{
  "encoder_arch": "vit",
  "dataset": "photos of plants and fungi (iNaturalist)",
  "encoder_head_dim": 32,
  "encoder_qk_norm": false,
  "encoder_drop_path": 0.15,
  "fusion": "cross_attention",
  "decoder_width": 128,
  "decoder_norm": "layernorm",
  "decoder_fused_qkv": true,
  "decoder_parallel_block": false,
  "decoder_inner_norm": false,
  "warmup_steps": 220,
  "weight_decay": 0.1
}
Rows from block 2 of the image encoder of a small image captioner, named by matrix and row number. Rows with one number belong to one neuron. Each number is 50 + 10 x the weight over its row's rms, rounded and kept within 0 to 99. All counts start at 0.
After each neuron's rows are labels from the 100 images, of 14976, where the neuron reaches its highest value: "patch colour" is the nearest of a few named colours to the mean colour under the peak. Only what is clearly more common there than usual is listed. The data: photos of plants and fungi (iNaturalist).
# fc1: MLP up (encoder.blocks.2.mlp.fc1.weight, 384x128), inputs 0-127
# fc2: MLP down (encoder.blocks.2.mlp.fc2.weight, 128x384, transposed), outputs 0-127

fc1.90:84 58 40 45 48 45 46 50 58 52 49 43 64 32 41 55 43 47 60 51 64 58 46 41 69 46 31 35 75 42 53 63 61 42 55 40 48 49 52 39 35 36 51 50 61 55 50 46 42 44 58 60 60 36 64 54 52 41 57 53 40 57 54 66 51 47 56 54 42 40 43 52 61 72 68 53 57 42 46 27 54 49 51 44 45 77 57 43 57 48 50 56 46 48 50 33 36 63 44 47 63 48 55 52 53 73 40 70 42 48 55 52 45 44 63 51 54 49 53 52 57 55 43 62 39 53 52 70
fc2.90:63 52 58 57 49 50 54 51 54 55 53 75 43 40 49 47 49 45 57 51 56 46 22 62 60 52 57 49 33 61 43 81 51 48 45 48 49 57 36 60 59 36 44 60 58 54 52 60 62 39 66 42 42 51 54 55 45 52 54 45 52 51 43 56 33 36 51 35 54 37 58 58 53 34 52 55 52 30 48 56 44 56 40 50 39 49 30 55 46 56 52 56 42 52 34 29 49 52 67 68 33 48 46 44 52 47 53 48 41 60 40 39 59 44 49 47 68 22 55 50 50 65 46 74 60 45 54 34
patch colour: grey

fc1.86:64 28 21 49 52 50 60 47 51 29 63 46 49 49 41 59 38 48 64 46 49 44 50 42 36 42 49 51 65 35 46 56 43 66 55 46 38 52 55 50 44 44 64 56 56 62 51 70 73 37 50 78 45 53 51 62 40 68 71 64 34 58 58 55 51 49 47 45 44 54 46 41 49 50 41 50 52 50 51 31 46 47 61 49 37 59 45 36 38 51 59 36 53 53 64 54 57 56 40 41 46 47 45 50 29 58 42 51 54 60 47 41 46 42 48 54 46 45 60 51 64 50 64 36 36 37 51 71
fc2.86:53 32 61 40 52 39 33 43 43 52 49 48 53 58 47 70 66 40 46 49 43 48 67 69 55 52 60 39 63 63 50 63 35 55 47 53 59 54 50 64 57 49 49 30 29 54 37 53 46 67 31 59 51 53 45 49 66 45 30 44 49 33 52 51 34 42 46 50 43 60 47 35 44 39 42 62 46 50 55 45 50 59 64 63 44 45 66 51 55 61 39 42 67 53 36 58 69 58 53 48 56 47 63 66 28 42 49 54 63 39 36 67 51 55 56 44 51 58 64 53 51 57 48 39 32 58 51 50
patch colour: brown; black

fc1.167:44 56 46 52 51 53 44 51 64 40 56 51 62 58 38 40 49 49 56 47 43 52 32 51 35 41 57 67 43 27 55 42 39 65 49 62 62 48 69 41 22 60 44 51 54 40 70 25 45 46 50 57 57 38 77 51 53 62 59 74 61 60 49 57 51 49 48 47 62 46 56 51 50 65 53 49 44 39 46 57 46 51 44 45 47 49 61 31 49 34 55 56 53 55 57 43 46 51 32 45 49 57 46 45 45 41 56 50 44 57 35 32 52 51 66 58 62 40 57 56 49 40 46 81 58 47 41 46
fc2.167:68 37 60 40 39 30 59 39 36 69 37 55 41 52 47 58 47 54 47 56 43 42 63 51 74 57 43 58 65 73 55 46 51 48 27 45 41 57 34 55 43 51 54 49 46 50 43 59 71 56 50 35 48 54 46 48 49 51 32 28 49 44 43 50 36 47 45 53 29 44 40 38 37 41 51 47 43 39 54 50 42 58 68 51 60 53 58 52 58 75 38 47 57 50 44 49 56 40 70 56 49 40 63 69 41 55 44 64 47 55 52 58 39 55 40 48 57 49 45 56 46 64 43 37 54 61 59 36
patch colour: grey

fc1.7:49 40 41 68 33 48 51 56 37 54 55 65 36 55 67 56 41 44 73 52 40 30 57 49 49 46 50 43 47 53 55 37 49 62 57 49 51 64 64 60 41 41 51 52 50 50 48 83 55 43 43 47 45 61 49 68 46 71 48 37 51 54 45 47 55 73 53 62 41 51 43 31 59 46 38 35 39 65 54 53 48 46 68 56 52 51 59 42 31 55 59 45 45 72 47 43 51 52 58 46 51 60 53 75 52 39 55 44 49 55 50 52 53 51 27 49 48 58 44 65 42 35 61 38 45 62 45 43
fc2.7:53 54 43 55 60 48 50 58 53 33 33 45 55 52 62 74 59 50 55 52 62 73 38 50 56 47 44 56 46 34 42 48 67 47 45 42 59 39 62 58 51 41 43 55 43 55 49 61 39 61 47 47 45 53 87 60 51 52 60 41 55 64 56 53 39 45 44 41 55 46 33 53 33 53 41 39 59 42 67 43 46 52 38 58 45 61 61 49 57 44 55 64 39 44 34 43 49 51 45 61 41 58 50 72 37 42 41 64 30 54 63 39 50 44 63 56 46 58 54 49 71 49 47 37 34 53 42 32
patch colour: red

fc1.197:35 49 66 51 49 53 49 48 43 35 39 59 54 47 52 44 59 56 36 57 59 73 40 40 42 54 49 56 37 50 52 55 55 51 31 49 53 66 34 32 55 55 43 54 45 53 59 23 38 57 51 49 51 55 40 49 32 48 72 54 70 59 64 46 54 44 41 50 61 35 60 82 65 51 66 48 53 37 34 45 55 45 33 47 63 66 36 51 51 39 52 58 48 36 49 48 53 39 46 49 55 64 49 41 65 46 46 43 58 43 51 55 51 59 72 39 59 48 48 44 52 40 64 58 43 37 51 43
fc2.197:54 60 51 45 56 50 54 36 53 58 34 54 47 51 43 55 72 31 43 58 47 45 70 53 62 68 45 59 50 60 31 48 38 51 37 37 33 52 40 59 52 55 52 50 37 43 42 35 60 51 51 43 55 57 35 62 30 52 24 42 42 47 53 70 46 69 40 45 52 51 62 55 53 31 49 64 58 47 52 49 39 56 60 55 48 40 55 41 51 64 54 55 53 60 52 41 54 61 54 42 52 37 55 72 30 52 46 43 55 42 55 59 53 61 32 41 28 68 52 51 57 55 63 45 49 41 45 64
patch colour: green

fc1.103:57 34 53 55 49 60 69 53 47 38 51 44 59 40 52 50 46 37 45 54 40 60 33 38 54 42 41 41 48 46 53 58 44 48 35 29 49 56 50 44 58 37 42 49 67 64 71 63 40 56 48 44 65 67 57 71 43 49 48 58 66 65 34 54 57 58 27 39 70 43 53 64 51 72 46 54 62 63 42 29 55 53 55 42 53 49 64 41 47 50 61 54 52 47 68 46 56 49 51 56 58 47 44 47 60 49 42 43 66 47 50 60 41 51 48 56 68 35 38 43 53 41 56 60 33 31 54 58
fc2.103:59 43 55 58 50 33 52 51 62 40 39 59 43 49 34 69 59 38 43 47 49 71 46 55 51 75 49 54 50 46 52 55 49 46 33 51 50 72 54 62 51 71 49 30 47 49 44 51 51 62 41 39 64 59 47 40 62 42 36 39 52 35 48 57 35 49 47 50 43 48 52 54 51 43 47 59 57 44 58 48 30 68 44 62 55 37 44 50 43 56 35 45 52 62 40 40 60 44 58 56 58 47 57 71 44 41 31 59 35 57 48 60 49 61 47 52 30 70 72 51 49 58 51 59 26 45 58 45
patch colour: black; green

fc1.23:38 51 29 50 50 46 62 50 46 59 31 41 36 46 53 34 52 64 70 50 54 39 84 42 36 48 57 50 42 50 53 24 57 57 42 50 59 42 57 43 39 70 43 65 56 41 55 39 55 45 41 47 36 31 45 46 44 54 60 33 57 47 64 50 58 31 70 50 54 67 53 45 59 63 65 34 46 47 53 53 52 37 46 48 47 56 48 44 39 40 48 50 51 40 49 42 36 64 49 62 48 50 58 56 46 46 52 74 46 64 64 44 57 62 39 42 44 68 53 54 44 45 55 56 50 49 47 56
fc2.23:55 26 49 41 71 51 58 55 43 50 52 61 57 48 62 63 48 45 52 68 43 51 39 58 55 53 53 35 62 49 50 53 46 50 54 24 46 39 61 53 41 38 44 63 78 56 42 56 54 38 46 49 52 49 73 51 55 46 56 36 59 49 54 42 47 54 46 39 53 53 56 56 38 43 58 34 51 46 50 59 55 67 52 53 23 52 48 34 55 49 49 35 55 37 51 43 56 48 64 55 33 56 55 37 44 54 35 51 47 36 50 63 42 52 52 35 67 35 58 39 46 48 49 25 72 56 64 53
patch colour: grey

fc1.59:50 60 42 40 41 48 75 52 49 41 43 43 54 44 49 32 47 49 44 48 67 54 40 33 56 47 43 48 49 46 55 66 69 49 43 39 48 51 43 41 64 52 32 63 54 48 64 41 49 39 61 64 57 48 62 51 48 47 49 54 57 69 44 56 50 61 51 32 65 50 71 59 66 62 63 36 50 57 38 39 58 36 46 43 44 51 47 63 58 22 47 63 53 40 60 38 58 41 63 57 44 43 50 31 63 58 46 47 61 62 57 51 50 58 63 57 59 47 52 54 57 37 45 61 47 36 76 55
fc2.59:51 55 44 66 55 52 51 51 50 32 58 69 46 54 45 67 59 45 56 54 48 74 46 39 43 59 58 59 45 29 39 53 50 43 44 45 43 66 57 62 67 43 48 44 46 42 73 56 58 66 27 42 53 60 58 54 38 33 52 49 50 54 50 46 68 58 43 37 51 49 43 53 55 42 45 59 28 52 56 39 34 53 47 60 52 47 56 31 37 55 43 56 39 60 41 45 60 67 52 51 50 50 53 49 51 18 38 49 33 48 48 55 75 43 54 61 50 57 65 52 45 43 50 49 43 36 38 50
patch colour: green

fc1.1:71 45 54 50 51 74 67 40 36 33 47 51 54 38 60 53 50 39 55 63 41 53 72 47 71 59 43 48 49 50 59 36 36 51 46 33 42 53 61 48 57 50 31 39 44 56 62 61 48 48 53 50 54 55 51 57 46 54 34 36 38 57 55 66 52 65 43 45 41 43 50 55 52 48 46 41 36 65 48 49 49 49 62 51 51 54 59 36 46 60 49 41 48 46 48 53 50 59 52 61 67 51 56 57 40 29 39 70 54 42 49 78 63 36 42 57 39 59 66 57 54 38 66 44 50 34 46 66
fc2.1:67 35 56 55 58 41 55 42 45 40 41 45 47 42 34 60 56 29 39 51 40 42 45 58 44 58 51 26 62 47 49 49 51 52 20 37 57 55 39 55 44 56 48 52 49 62 47 52 38 52 51 56 64 59 60 55 49 47 28 41 66 40 60 54 30 51 41 45 32 57 55 75 58 58 60 58 72 57 41 48 57 50 57 49 44 43 56 43 33 52 47 60 55 56 53 54 58 49 63 56 60 46 49 69 38 48 42 57 48 55 49 81 60 50 47 63 49 62 60 44 48 26 45 58 44 49 60 50
patch colour: red; black

fc1.268:61 56 54 58 46 52 56 44 51 49 57 47 66 39 48 48 51 30 43 55 54 57 49 44 64 48 33 44 55 40 53 49 35 43 42 23 46 61 51 50 32 41 35 48 55 54 58 68 45 48 66 61 73 51 59 62 51 40 35 66 69 59 62 87 50 68 44 65 31 50 51 55 53 58 42 44 33 63 45 49 37 45 52 41 47 63 47 34 35 57 57 39 62 60 53 50 48 65 48 43 60 44 54 59 45 44 41 54 52 52 53 64 46 40 53 55 59 55 55 44 52 41 44 53 54 42 48 68
fc2.268:70 40 56 59 53 51 53 46 53 36 50 53 38 50 36 68 50 37 33 58 42 62 51 56 49 55 51 55 59 38 59 60 53 47 49 56 62 62 59 62 52 52 51 42 54 37 45 68 40 69 45 24 64 45 49 37 66 35 50 45 53 25 46 42 47 52 42 44 41 51 50 54 52 45 44 71 59 41 50 44 34 62 46 60 55 25 43 53 48 56 40 61 41 79 42 55 52 46 63 48 56 49 48 55 39 50 24 52 34 44 48 60 51 49 46 50 53 39 57 39 54 60 45 66 27 50 48 48
patch colour: green

fc1.267:65 57 43 65 43 57 59 54 56 59 45 63 56 53 47 52 50 45 57 53 47 63 51 39 50 49 50 38 44 58 50 47 44 42 41 39 40 58 64 39 60 58 45 33 35 41 54 52 52 48 62 56 42 41 51 61 47 52 21 43 57 44 62 71 51 61 65 35 43 45 42 50 64 51 49 41 43 60 58 58 48 39 57 37 34 59 60 56 34 48 48 45 53 58 41 44 36 65 50 44 39 47 63 64 33 32 28 62 28 48 50 69 61 37 44 56 44 49 43 52 52 40 46 43 82 37 52 48
fc2.267:47 42 53 48 40 54 55 51 53 29 50 51 34 52 25 62 60 44 36 48 34 68 50 46 46 57 42 55 61 47 54 50 50 38 39 62 56 54 61 53 51 51 50 47 42 47 48 69 35 63 42 25 69 53 53 39 62 40 32 58 54 28 55 39 59 59 42 44 50 46 40 47 48 54 46 65 54 50 41 48 40 43 60 54 59 31 65 37 33 55 40 54 46 77 40 61 60 49 59 31 58 53 57 49 28 58 39 54 34 48 40 67 47 52 42 55 34 50 55 42 49 40 44 55 36 50 53 54
patch colour: red

fc1.196:63 51 71 71 59 57 52 53 52 45 60 58 53 48 42 56 44 47 62 50 61 78 72 39 38 48 53 36 48 48 50 51 44 52 70 52 37 61 54 51 64 45 49 39 37 73 58 56 71 51 47 56 37 49 57 44 35 49 56 46 44 58 42 41 55 42 40 48 38 56 56 51 38 40 41 58 42 34 51 36 37 46 53 55 56 58 42 50 50 54 50 47 56 53 42 36 55 55 37 41 61 28 60 46 31 71 68 40 58 51 36 47 65 50 49 52 45 44 63 34 57 47 61 50 41 28 51 63
fc2.196:44 48 40 46 48 39 44 41 33 53 35 49 49 49 46 51 50 48 44 55 49 51 50 66 50 53 46 56 65 51 43 53 29 35 54 50 35 51 52 66 47 48 41 33 52 58 43 60 46 72 35 41 59 56 44 50 49 45 47 55 47 49 48 59 27 59 47 48 48 64 78 45 48 39 30 58 60 55 49 38 32 84 67 53 54 53 68 57 66 51 32 53 61 44 60 61 54 48 50 46 57 55 57 50 45 50 46 50 58 26 40 61 35 47 60 49 52 49 47 60 49 73 40 61 34 55 42 58
patch colour: brown

fc1.164:40 65 50 49 44 56 50 53 47 43 58 32 83 47 39 39 55 44 46 35 43 59 37 42 43 54 40 47 53 37 55 46 42 48 36 47 49 43 45 45 45 52 75 50 59 54 53 35 38 49 44 45 66 59 67 55 48 46 60 68 62 54 22 56 53 54 36 56 68 32 66 71 54 67 60 46 53 65 43 49 62 51 47 38 44 46 64 42 50 50 63 46 56 44 56 50 50 41 48 55 68 45 54 46 75 53 43 39 57 51 47 49 47 57 58 53 48 35 52 38 40 35 42 60 44 34 54 55
fc2.164:59 46 49 42 49 42 60 46 49 31 46 53 41 42 35 55 49 42 55 50 49 46 63 57 51 65 46 72 56 45 57 53 50 55 50 42 48 57 73 66 49 60 36 51 51 34 40 54 55 63 30 29 66 44 45 40 57 46 44 46 45 28 47 60 32 64 51 43 55 57 63 38 46 39 48 54 53 53 58 49 28 59 46 65 56 36 56 46 52 53 41 43 52 50 41 45 54 53 46 60 45 47 58 57 29 38 35 58 43 48 59 57 59 42 39 64 29 76 68 56 56 67 62 61 32 54 45 53
patch colour: green

fc1.153:51 51 36 47 52 41 47 47 39 40 49 53 52 47 57 37 45 54 53 67 56 41 43 50 42 41 48 57 31 40 51 52 54 70 43 33 41 56 45 51 49 52 56 62 69 60 49 40 56 51 65 54 25 44 48 54 35 50 62 62 48 71 55 56 53 45 52 60 51 54 78 55 79 47 58 47 47 40 24 48 59 49 35 50 49 54 35 48 43 29 46 33 55 42 60 41 61 54 48 45 45 64 41 42 48 61 47 31 80 56 42 40 52 44 52 52 49 49 70 58 61 52 49 54 49 49 59 58
fc2.153:49 29 74 49 50 49 50 44 57 50 52 56 48 44 63 49 49 60 51 49 57 51 67 75 50 51 69 50 52 64 47 57 51 36 50 52 51 48 49 80 50 48 40 46 48 57 40 53 50 66 39 53 61 47 43 31 47 47 44 52 44 41 50 41 00 54 46 47 52 53 54 37 50 46 49 52 56 37 48 56 42 68 53 38 40 45 63 52 57 53 38 55 58 55 40 52 51 50 53 54 53 48 47 57 51 45 50 48 55 36 44 68 37 51 56 45 38 43 46 53 62 63 54 52 36 40 52 59
patch colour: green

fc1.142:68 46 46 54 48 54 50 42 46 35 63 69 57 29 41 52 52 43 56 59 52 70 55 58 52 44 37 38 55 31 41 47 56 60 56 38 34 53 59 56 58 59 60 44 35 59 48 59 57 50 67 53 28 44 70 54 61 55 63 37 29 55 64 52 53 61 46 34 29 52 38 42 58 53 50 51 38 38 65 41 45 46 40 61 50 48 40 51 49 50 54 35 51 57 31 57 48 55 48 38 47 64 51 41 39 64 34 50 38 40 48 32 63 48 37 30 47 41 58 51 61 50 61 56 55 37 51 51
fc2.142:48 39 50 57 54 52 55 43 47 52 53 57 23 56 55 36 53 55 58 52 38 61 52 79 56 45 67 38 45 50 45 55 42 54 56 44 51 47 37 87 46 46 37 53 62 51 34 61 46 55 45 36 53 54 46 56 51 39 59 41 46 42 55 45 00 51 48 60 43 72 46 48 58 46 41 45 54 41 47 57 35 71 57 43 49 52 45 55 49 52 38 41 33 56 60 51 56 46 51 54 49 57 54 49 51 49 53 44 66 51 38 53 48 50 47 60 47 40 41 56 49 62 54 50 35 50 54 46
patch colour: red

fc1.184:70 67 49 51 47 55 59 43 53 45 51 52 60 47 58 42 50 55 47 45 52 41 57 37 65 51 45 54 40 46 53 53 42 51 41 47 44 53 54 50 64 48 41 50 67 47 62 48 54 40 66 68 62 33 59 35 38 48 62 59 29 64 55 59 39 48 49 55 28 47 68 48 41 30 51 49 35 43 59 33 44 37 53 35 50 36 34 42 57 38 42 46 53 37 63 46 57 53 34 67 58 49 63 43 51 52 35 74 38 41 40 45 49 56 67 61 42 41 43 43 48 59 75 64 50 57 55 53
fc2.184:64 50 65 41 63 40 60 66 42 52 50 56 49 42 55 42 35 38 60 55 48 29 44 72 67 45 53 55 61 53 59 72 56 41 51 48 55 60 61 69 51 50 43 69 56 54 47 59 62 40 34 40 53 47 46 41 48 48 55 47 48 59 44 60 18 46 38 46 22 70 44 63 54 54 76 42 50 48 41 54 51 72 58 46 41 49 40 51 42 47 51 60 53 49 39 28 57 42 51 42 40 52 56 45 55 33 56 44 47 52 47 50 57 52 53 37 60 42 50 51 41 56 58 68 48 51 56 48
patch colour: green

fc1.218:52 52 38 57 62 37 39 39 65 30 58 57 54 47 43 31 59 46 66 52 62 44 45 51 48 42 55 68 58 35 44 43 58 53 57 48 39 48 57 66 29 52 51 49 56 52 53 45 48 43 68 66 46 44 50 51 47 49 56 56 46 57 60 55 59 39 53 62 39 37 49 40 41 50 41 56 53 38 33 53 46 54 44 59 34 45 49 38 54 48 43 41 78 50 49 41 47 67 38 42 33 57 33 65 35 43 55 32 58 68 37 69 43 35 56 52 43 47 62 61 49 61 42 61 29 46 49 61
fc2.218:45 36 58 46 50 46 53 48 52 49 49 49 51 63 57 46 53 55 51 37 43 50 48 77 50 39 65 53 47 51 38 57 52 46 57 60 49 51 46 83 63 50 37 50 58 47 37 56 51 58 48 37 60 50 50 51 41 55 49 58 54 44 55 56 00 57 60 56 46 50 60 19 56 33 38 50 50 51 27 61 49 69 60 46 56 49 60 51 51 53 35 49 53 42 45 53 59 47 35 47 46 51 57 56 45 47 50 46 51 50 47 56 45 49 58 63 47 50 50 72 55 58 58 50 48 39 53 47
patch colour: grey

fc1.34:61 59 51 51 56 64 50 44 51 40 49 63 50 49 57 29 47 66 57 51 62 44 42 54 42 48 58 52 62 67 47 50 61 40 48 45 50 24 61 44 25 71 47 60 34 40 50 75 48 37 50 64 22 60 50 57 63 57 37 46 49 44 44 53 45 51 50 36 48 57 62 39 54 59 56 49 41 35 48 63 48 63 64 51 37 51 69 45 45 39 45 52 38 55 52 53 48 71 58 39 30 48 49 52 31 45 50 47 45 49 46 53 64 53 67 65 47 54 42 61 62 47 37 43 49 61 51 42
fc2.34:37 42 54 46 49 56 57 59 53 47 42 51 52 62 49 36 47 44 49 54 40 53 49 61 40 57 50 49 43 45 39 46 55 46 56 44 62 42 45 81 54 47 35 48 49 51 24 48 56 64 41 28 51 56 53 45 54 72 44 53 62 48 50 44 00 60 54 72 40 51 44 40 68 38 48 36 44 56 55 49 45 60 55 56 45 45 41 52 43 48 36 49 47 50 59 51 52 47 48 52 53 42 61 54 52 65 58 49 45 60 49 63 46 52 49 54 44 42 45 70 46 68 59 49 33 46 55 40
patch colour: grey

fc1.122:45 43 39 62 46 49 52 57 41 43 46 60 58 42 52 50 48 47 57 60 44 51 52 35 56 37 49 45 33 47 63 34 57 37 57 45 49 48 63 39 46 54 40 49 53 47 52 62 42 42 50 59 49 38 39 59 49 58 32 47 58 57 52 75 67 48 47 69 36 57 40 27 52 51 37 30 35 60 55 42 46 41 58 31 41 61 61 48 58 25 58 46 47 45 53 22 59 52 46 61 70 44 75 64 44 51 48 43 55 65 34 55 36 50 65 53 55 53 47 47 65 42 40 54 54 48 60 47
fc2.122:54 49 56 47 55 47 48 52 49 36 43 52 42 43 34 75 55 40 40 60 50 53 61 47 67 63 32 53 62 60 55 55 48 49 51 48 46 55 49 55 69 64 57 48 55 50 62 49 47 66 29 43 64 46 36 36 53 37 29 49 50 41 51 38 52 53 48 33 48 55 50 41 47 40 60 65 51 43 51 34 37 59 66 56 39 47 57 56 65 62 32 49 42 45 42 37 75 39 55 28 62 40 69 55 34 50 46 64 52 43 49 63 58 66 44 42 42 48 34 46 51 57 51 64 62 43 48 57
patch colour: red

fc1.217:49 47 32 59 42 70 43 43 49 36 57 63 47 48 48 62 42 61 77 53 45 39 57 54 36 33 63 52 58 45 55 50 48 62 60 65 51 48 63 46 31 45 64 49 43 32 59 62 69 53 45 44 33 58 58 52 45 67 55 57 44 52 44 52 55 54 72 41 61 36 35 47 62 52 43 31 38 49 60 50 30 48 52 61 39 50 38 49 35 53 56 53 46 76 38 60 43 73 53 44 44 39 49 56 41 36 46 45 30 58 44 40 52 37 51 60 50 54 46 56 47 49 46 42 60 51 52 49
fc2.217:59 47 55 47 45 31 67 35 49 43 32 48 36 40 48 69 48 43 42 48 55 62 51 52 71 62 48 55 63 62 51 50 57 45 41 40 29 56 46 59 63 54 53 38 53 59 39 56 50 65 48 44 58 48 56 47 70 47 43 46 35 45 48 52 37 66 49 60 40 58 39 38 33 47 52 59 50 27 56 42 45 57 64 46 58 48 61 55 71 55 31 54 54 47 43 44 52 37 52 54 47 46 49 76 47 54 41 56 38 45 57 57 38 61 48 40 29 58 51 45 68 57 47 31 37 58 69 48
patch colour: grey

fc1.155:63 59 42 52 44 60 39 58 72 61 59 56 64 48 60 59 60 40 50 43 57 47 49 46 47 52 49 52 54 44 53 49 33 39 47 52 48 60 55 52 36 46 64 31 61 61 60 60 44 54 54 55 67 34 55 61 45 49 41 47 56 59 39 59 59 60 36 50 66 22 49 58 42 70 31 51 49 47 46 42 41 50 67 32 13 64 57 39 43 64 47 41 49 65 58 40 40 59 49 30 50 52 52 58 45 50 36 64 60 42 43 51 50 45 60 49 50 49 48 46 47 47 38 56 32 58 48 58
fc2.155:53 42 64 61 61 41 47 44 60 43 62 57 50 60 31 67 65 40 37 44 46 71 51 42 50 65 53 61 51 61 46 63 45 38 44 63 62 56 38 54 59 43 62 42 52 37 33 54 49 49 49 33 53 52 42 42 62 44 51 41 45 42 54 36 62 34 44 58 43 62 45 44 46 30 52 69 61 28 54 35 45 51 40 62 56 31 39 48 64 74 42 56 40 70 40 47 60 44 50 50 55 49 55 59 43 48 43 58 32 50 41 44 33 71 39 47 46 43 58 37 50 54 50 51 42 59 48 46
patch colour: green

fc1.159:51 45 63 55 44 71 59 55 38 39 45 53 57 51 53 71 56 46 51 56 36 59 34 37 63 51 50 40 43 48 65 65 37 47 60 42 54 58 49 41 67 34 56 56 48 60 69 76 51 43 67 49 53 59 62 70 36 70 53 46 40 65 40 67 59 57 47 55 45 47 39 50 45 41 52 35 38 52 47 47 51 34 46 49 52 48 42 43 48 51 53 47 40 51 38 46 57 49 46 56 68 49 73 46 42 58 54 72 47 45 53 50 51 53 57 50 61 20 54 58 65 45 59 52 54 33 62 52
fc2.159:42 34 63 54 52 46 64 42 60 42 51 58 46 61 43 60 64 44 44 49 59 64 57 42 58 52 41 56 65 54 60 40 38 37 49 64 42 59 51 50 55 59 54 41 49 36 45 66 58 72 46 41 54 50 35 38 48 32 44 51 35 31 60 39 35 66 30 52 49 60 49 40 47 49 51 55 52 36 38 51 34 57 62 59 62 33 53 54 56 55 39 64 45 52 37 64 65 28 56 55 57 43 56 61 33 55 28 56 51 39 53 63 47 56 42 42 40 43 53 49 50 58 62 46 40 29 60 56
patch colour: red

fc1.200:56 52 34 56 59 50 52 41 66 38 59 48 54 42 50 52 37 48 55 59 65 41 58 44 38 44 49 59 43 33 51 24 39 65 45 48 42 54 54 42 18 50 48 44 64 50 44 49 57 29 57 52 54 62 61 63 45 58 56 43 47 57 63 61 41 52 50 54 53 44 60 42 48 53 49 40 29 50 53 54 38 52 50 55 45 55 49 24 28 38 37 40 55 62 42 49 42 60 28 40 57 55 44 65 44 38 38 57 42 74 41 61 47 41 41 50 41 59 68 54 49 57 47 33 37 53 54 54
fc2.200:48 27 77 31 44 46 46 60 56 34 44 48 49 57 42 47 60 52 40 48 50 44 51 76 48 49 51 58 58 56 62 56 59 55 66 42 68 49 59 62 51 48 39 50 52 40 38 52 52 65 24 52 53 32 44 39 51 61 54 52 43 40 57 34 28 37 42 59 57 71 47 34 52 48 47 61 58 54 42 51 47 72 66 52 37 41 60 48 54 50 30 51 56 42 51 44 54 47 52 39 58 34 56 50 38 44 48 40 48 35 50 72 46 59 51 47 61 50 44 59 48 54 62 47 33 39 55 49
patch colour: brown

fc1.304:44 73 40 39 54 37 63 57 55 37 26 53 56 49 60 34 33 43 47 56 52 38 38 48 46 52 40 46 43 58 51 40 68 41 46 30 39 61 38 50 46 53 54 75 60 46 65 54 49 48 57 54 53 35 53 64 33 67 49 58 38 67 53 56 50 68 54 32 60 46 60 62 64 48 44 43 52 57 36 50 48 46 63 40 44 54 57 50 57 34 60 59 51 21 63 39 52 48 49 47 46 48 49 61 58 48 48 58 44 42 52 47 44 46 55 56 54 54 54 64 62 46 53 62 62 34 71 50
fc2.304:52 53 47 47 41 47 56 40 56 63 55 64 69 45 43 58 51 51 51 47 62 62 64 54 51 47 68 59 61 52 39 43 46 46 61 49 45 63 53 64 40 46 74 44 40 50 42 50 46 35 58 58 49 42 48 51 49 41 45 46 45 60 49 59 30 55 43 44 38 58 39 49 39 36 31 39 54 36 59 47 43 51 53 67 57 39 64 63 60 55 48 23 57 58 50 34 59 51 44 54 37 48 48 53 50 43 42 53 55 57 35 38 56 79 56 32 47 59 40 39 68 65 48 45 55 46 55 17
patch colour: black

fc1.312:64 55 43 55 46 62 51 58 54 39 39 70 63 42 53 51 44 34 52 63 46 52 50 45 43 53 40 38 50 45 59 30 40 45 45 51 44 41 66 47 44 72 59 47 39 47 53 50 71 40 68 54 42 45 49 48 46 76 58 41 39 56 55 58 64 46 50 48 59 43 48 33 56 43 51 27 35 56 58 63 45 44 51 42 42 50 41 40 38 51 68 39 48 60 31 40 39 68 57 47 60 33 59 56 51 41 40 53 43 56 32 41 58 46 41 61 28 48 54 68 57 51 52 57 55 26 54 48
fc2.312:50 37 50 58 42 49 64 51 60 28 33 56 40 61 40 66 58 38 48 47 40 64 51 36 58 50 36 57 53 49 63 44 52 49 56 58 40 55 42 49 54 51 32 46 52 42 46 54 45 57 48 37 63 52 40 64 48 52 38 43 41 47 63 50 39 46 37 58 38 49 42 46 40 52 35 56 53 49 54 48 44 57 60 49 55 33 59 48 42 61 37 59 53 54 46 47 56 36 48 54 57 51 57 58 32 48 28 73 22 46 64 60 45 47 42 64 31 49 48 59 71 44 55 45 36 26 68 31
patch colour: red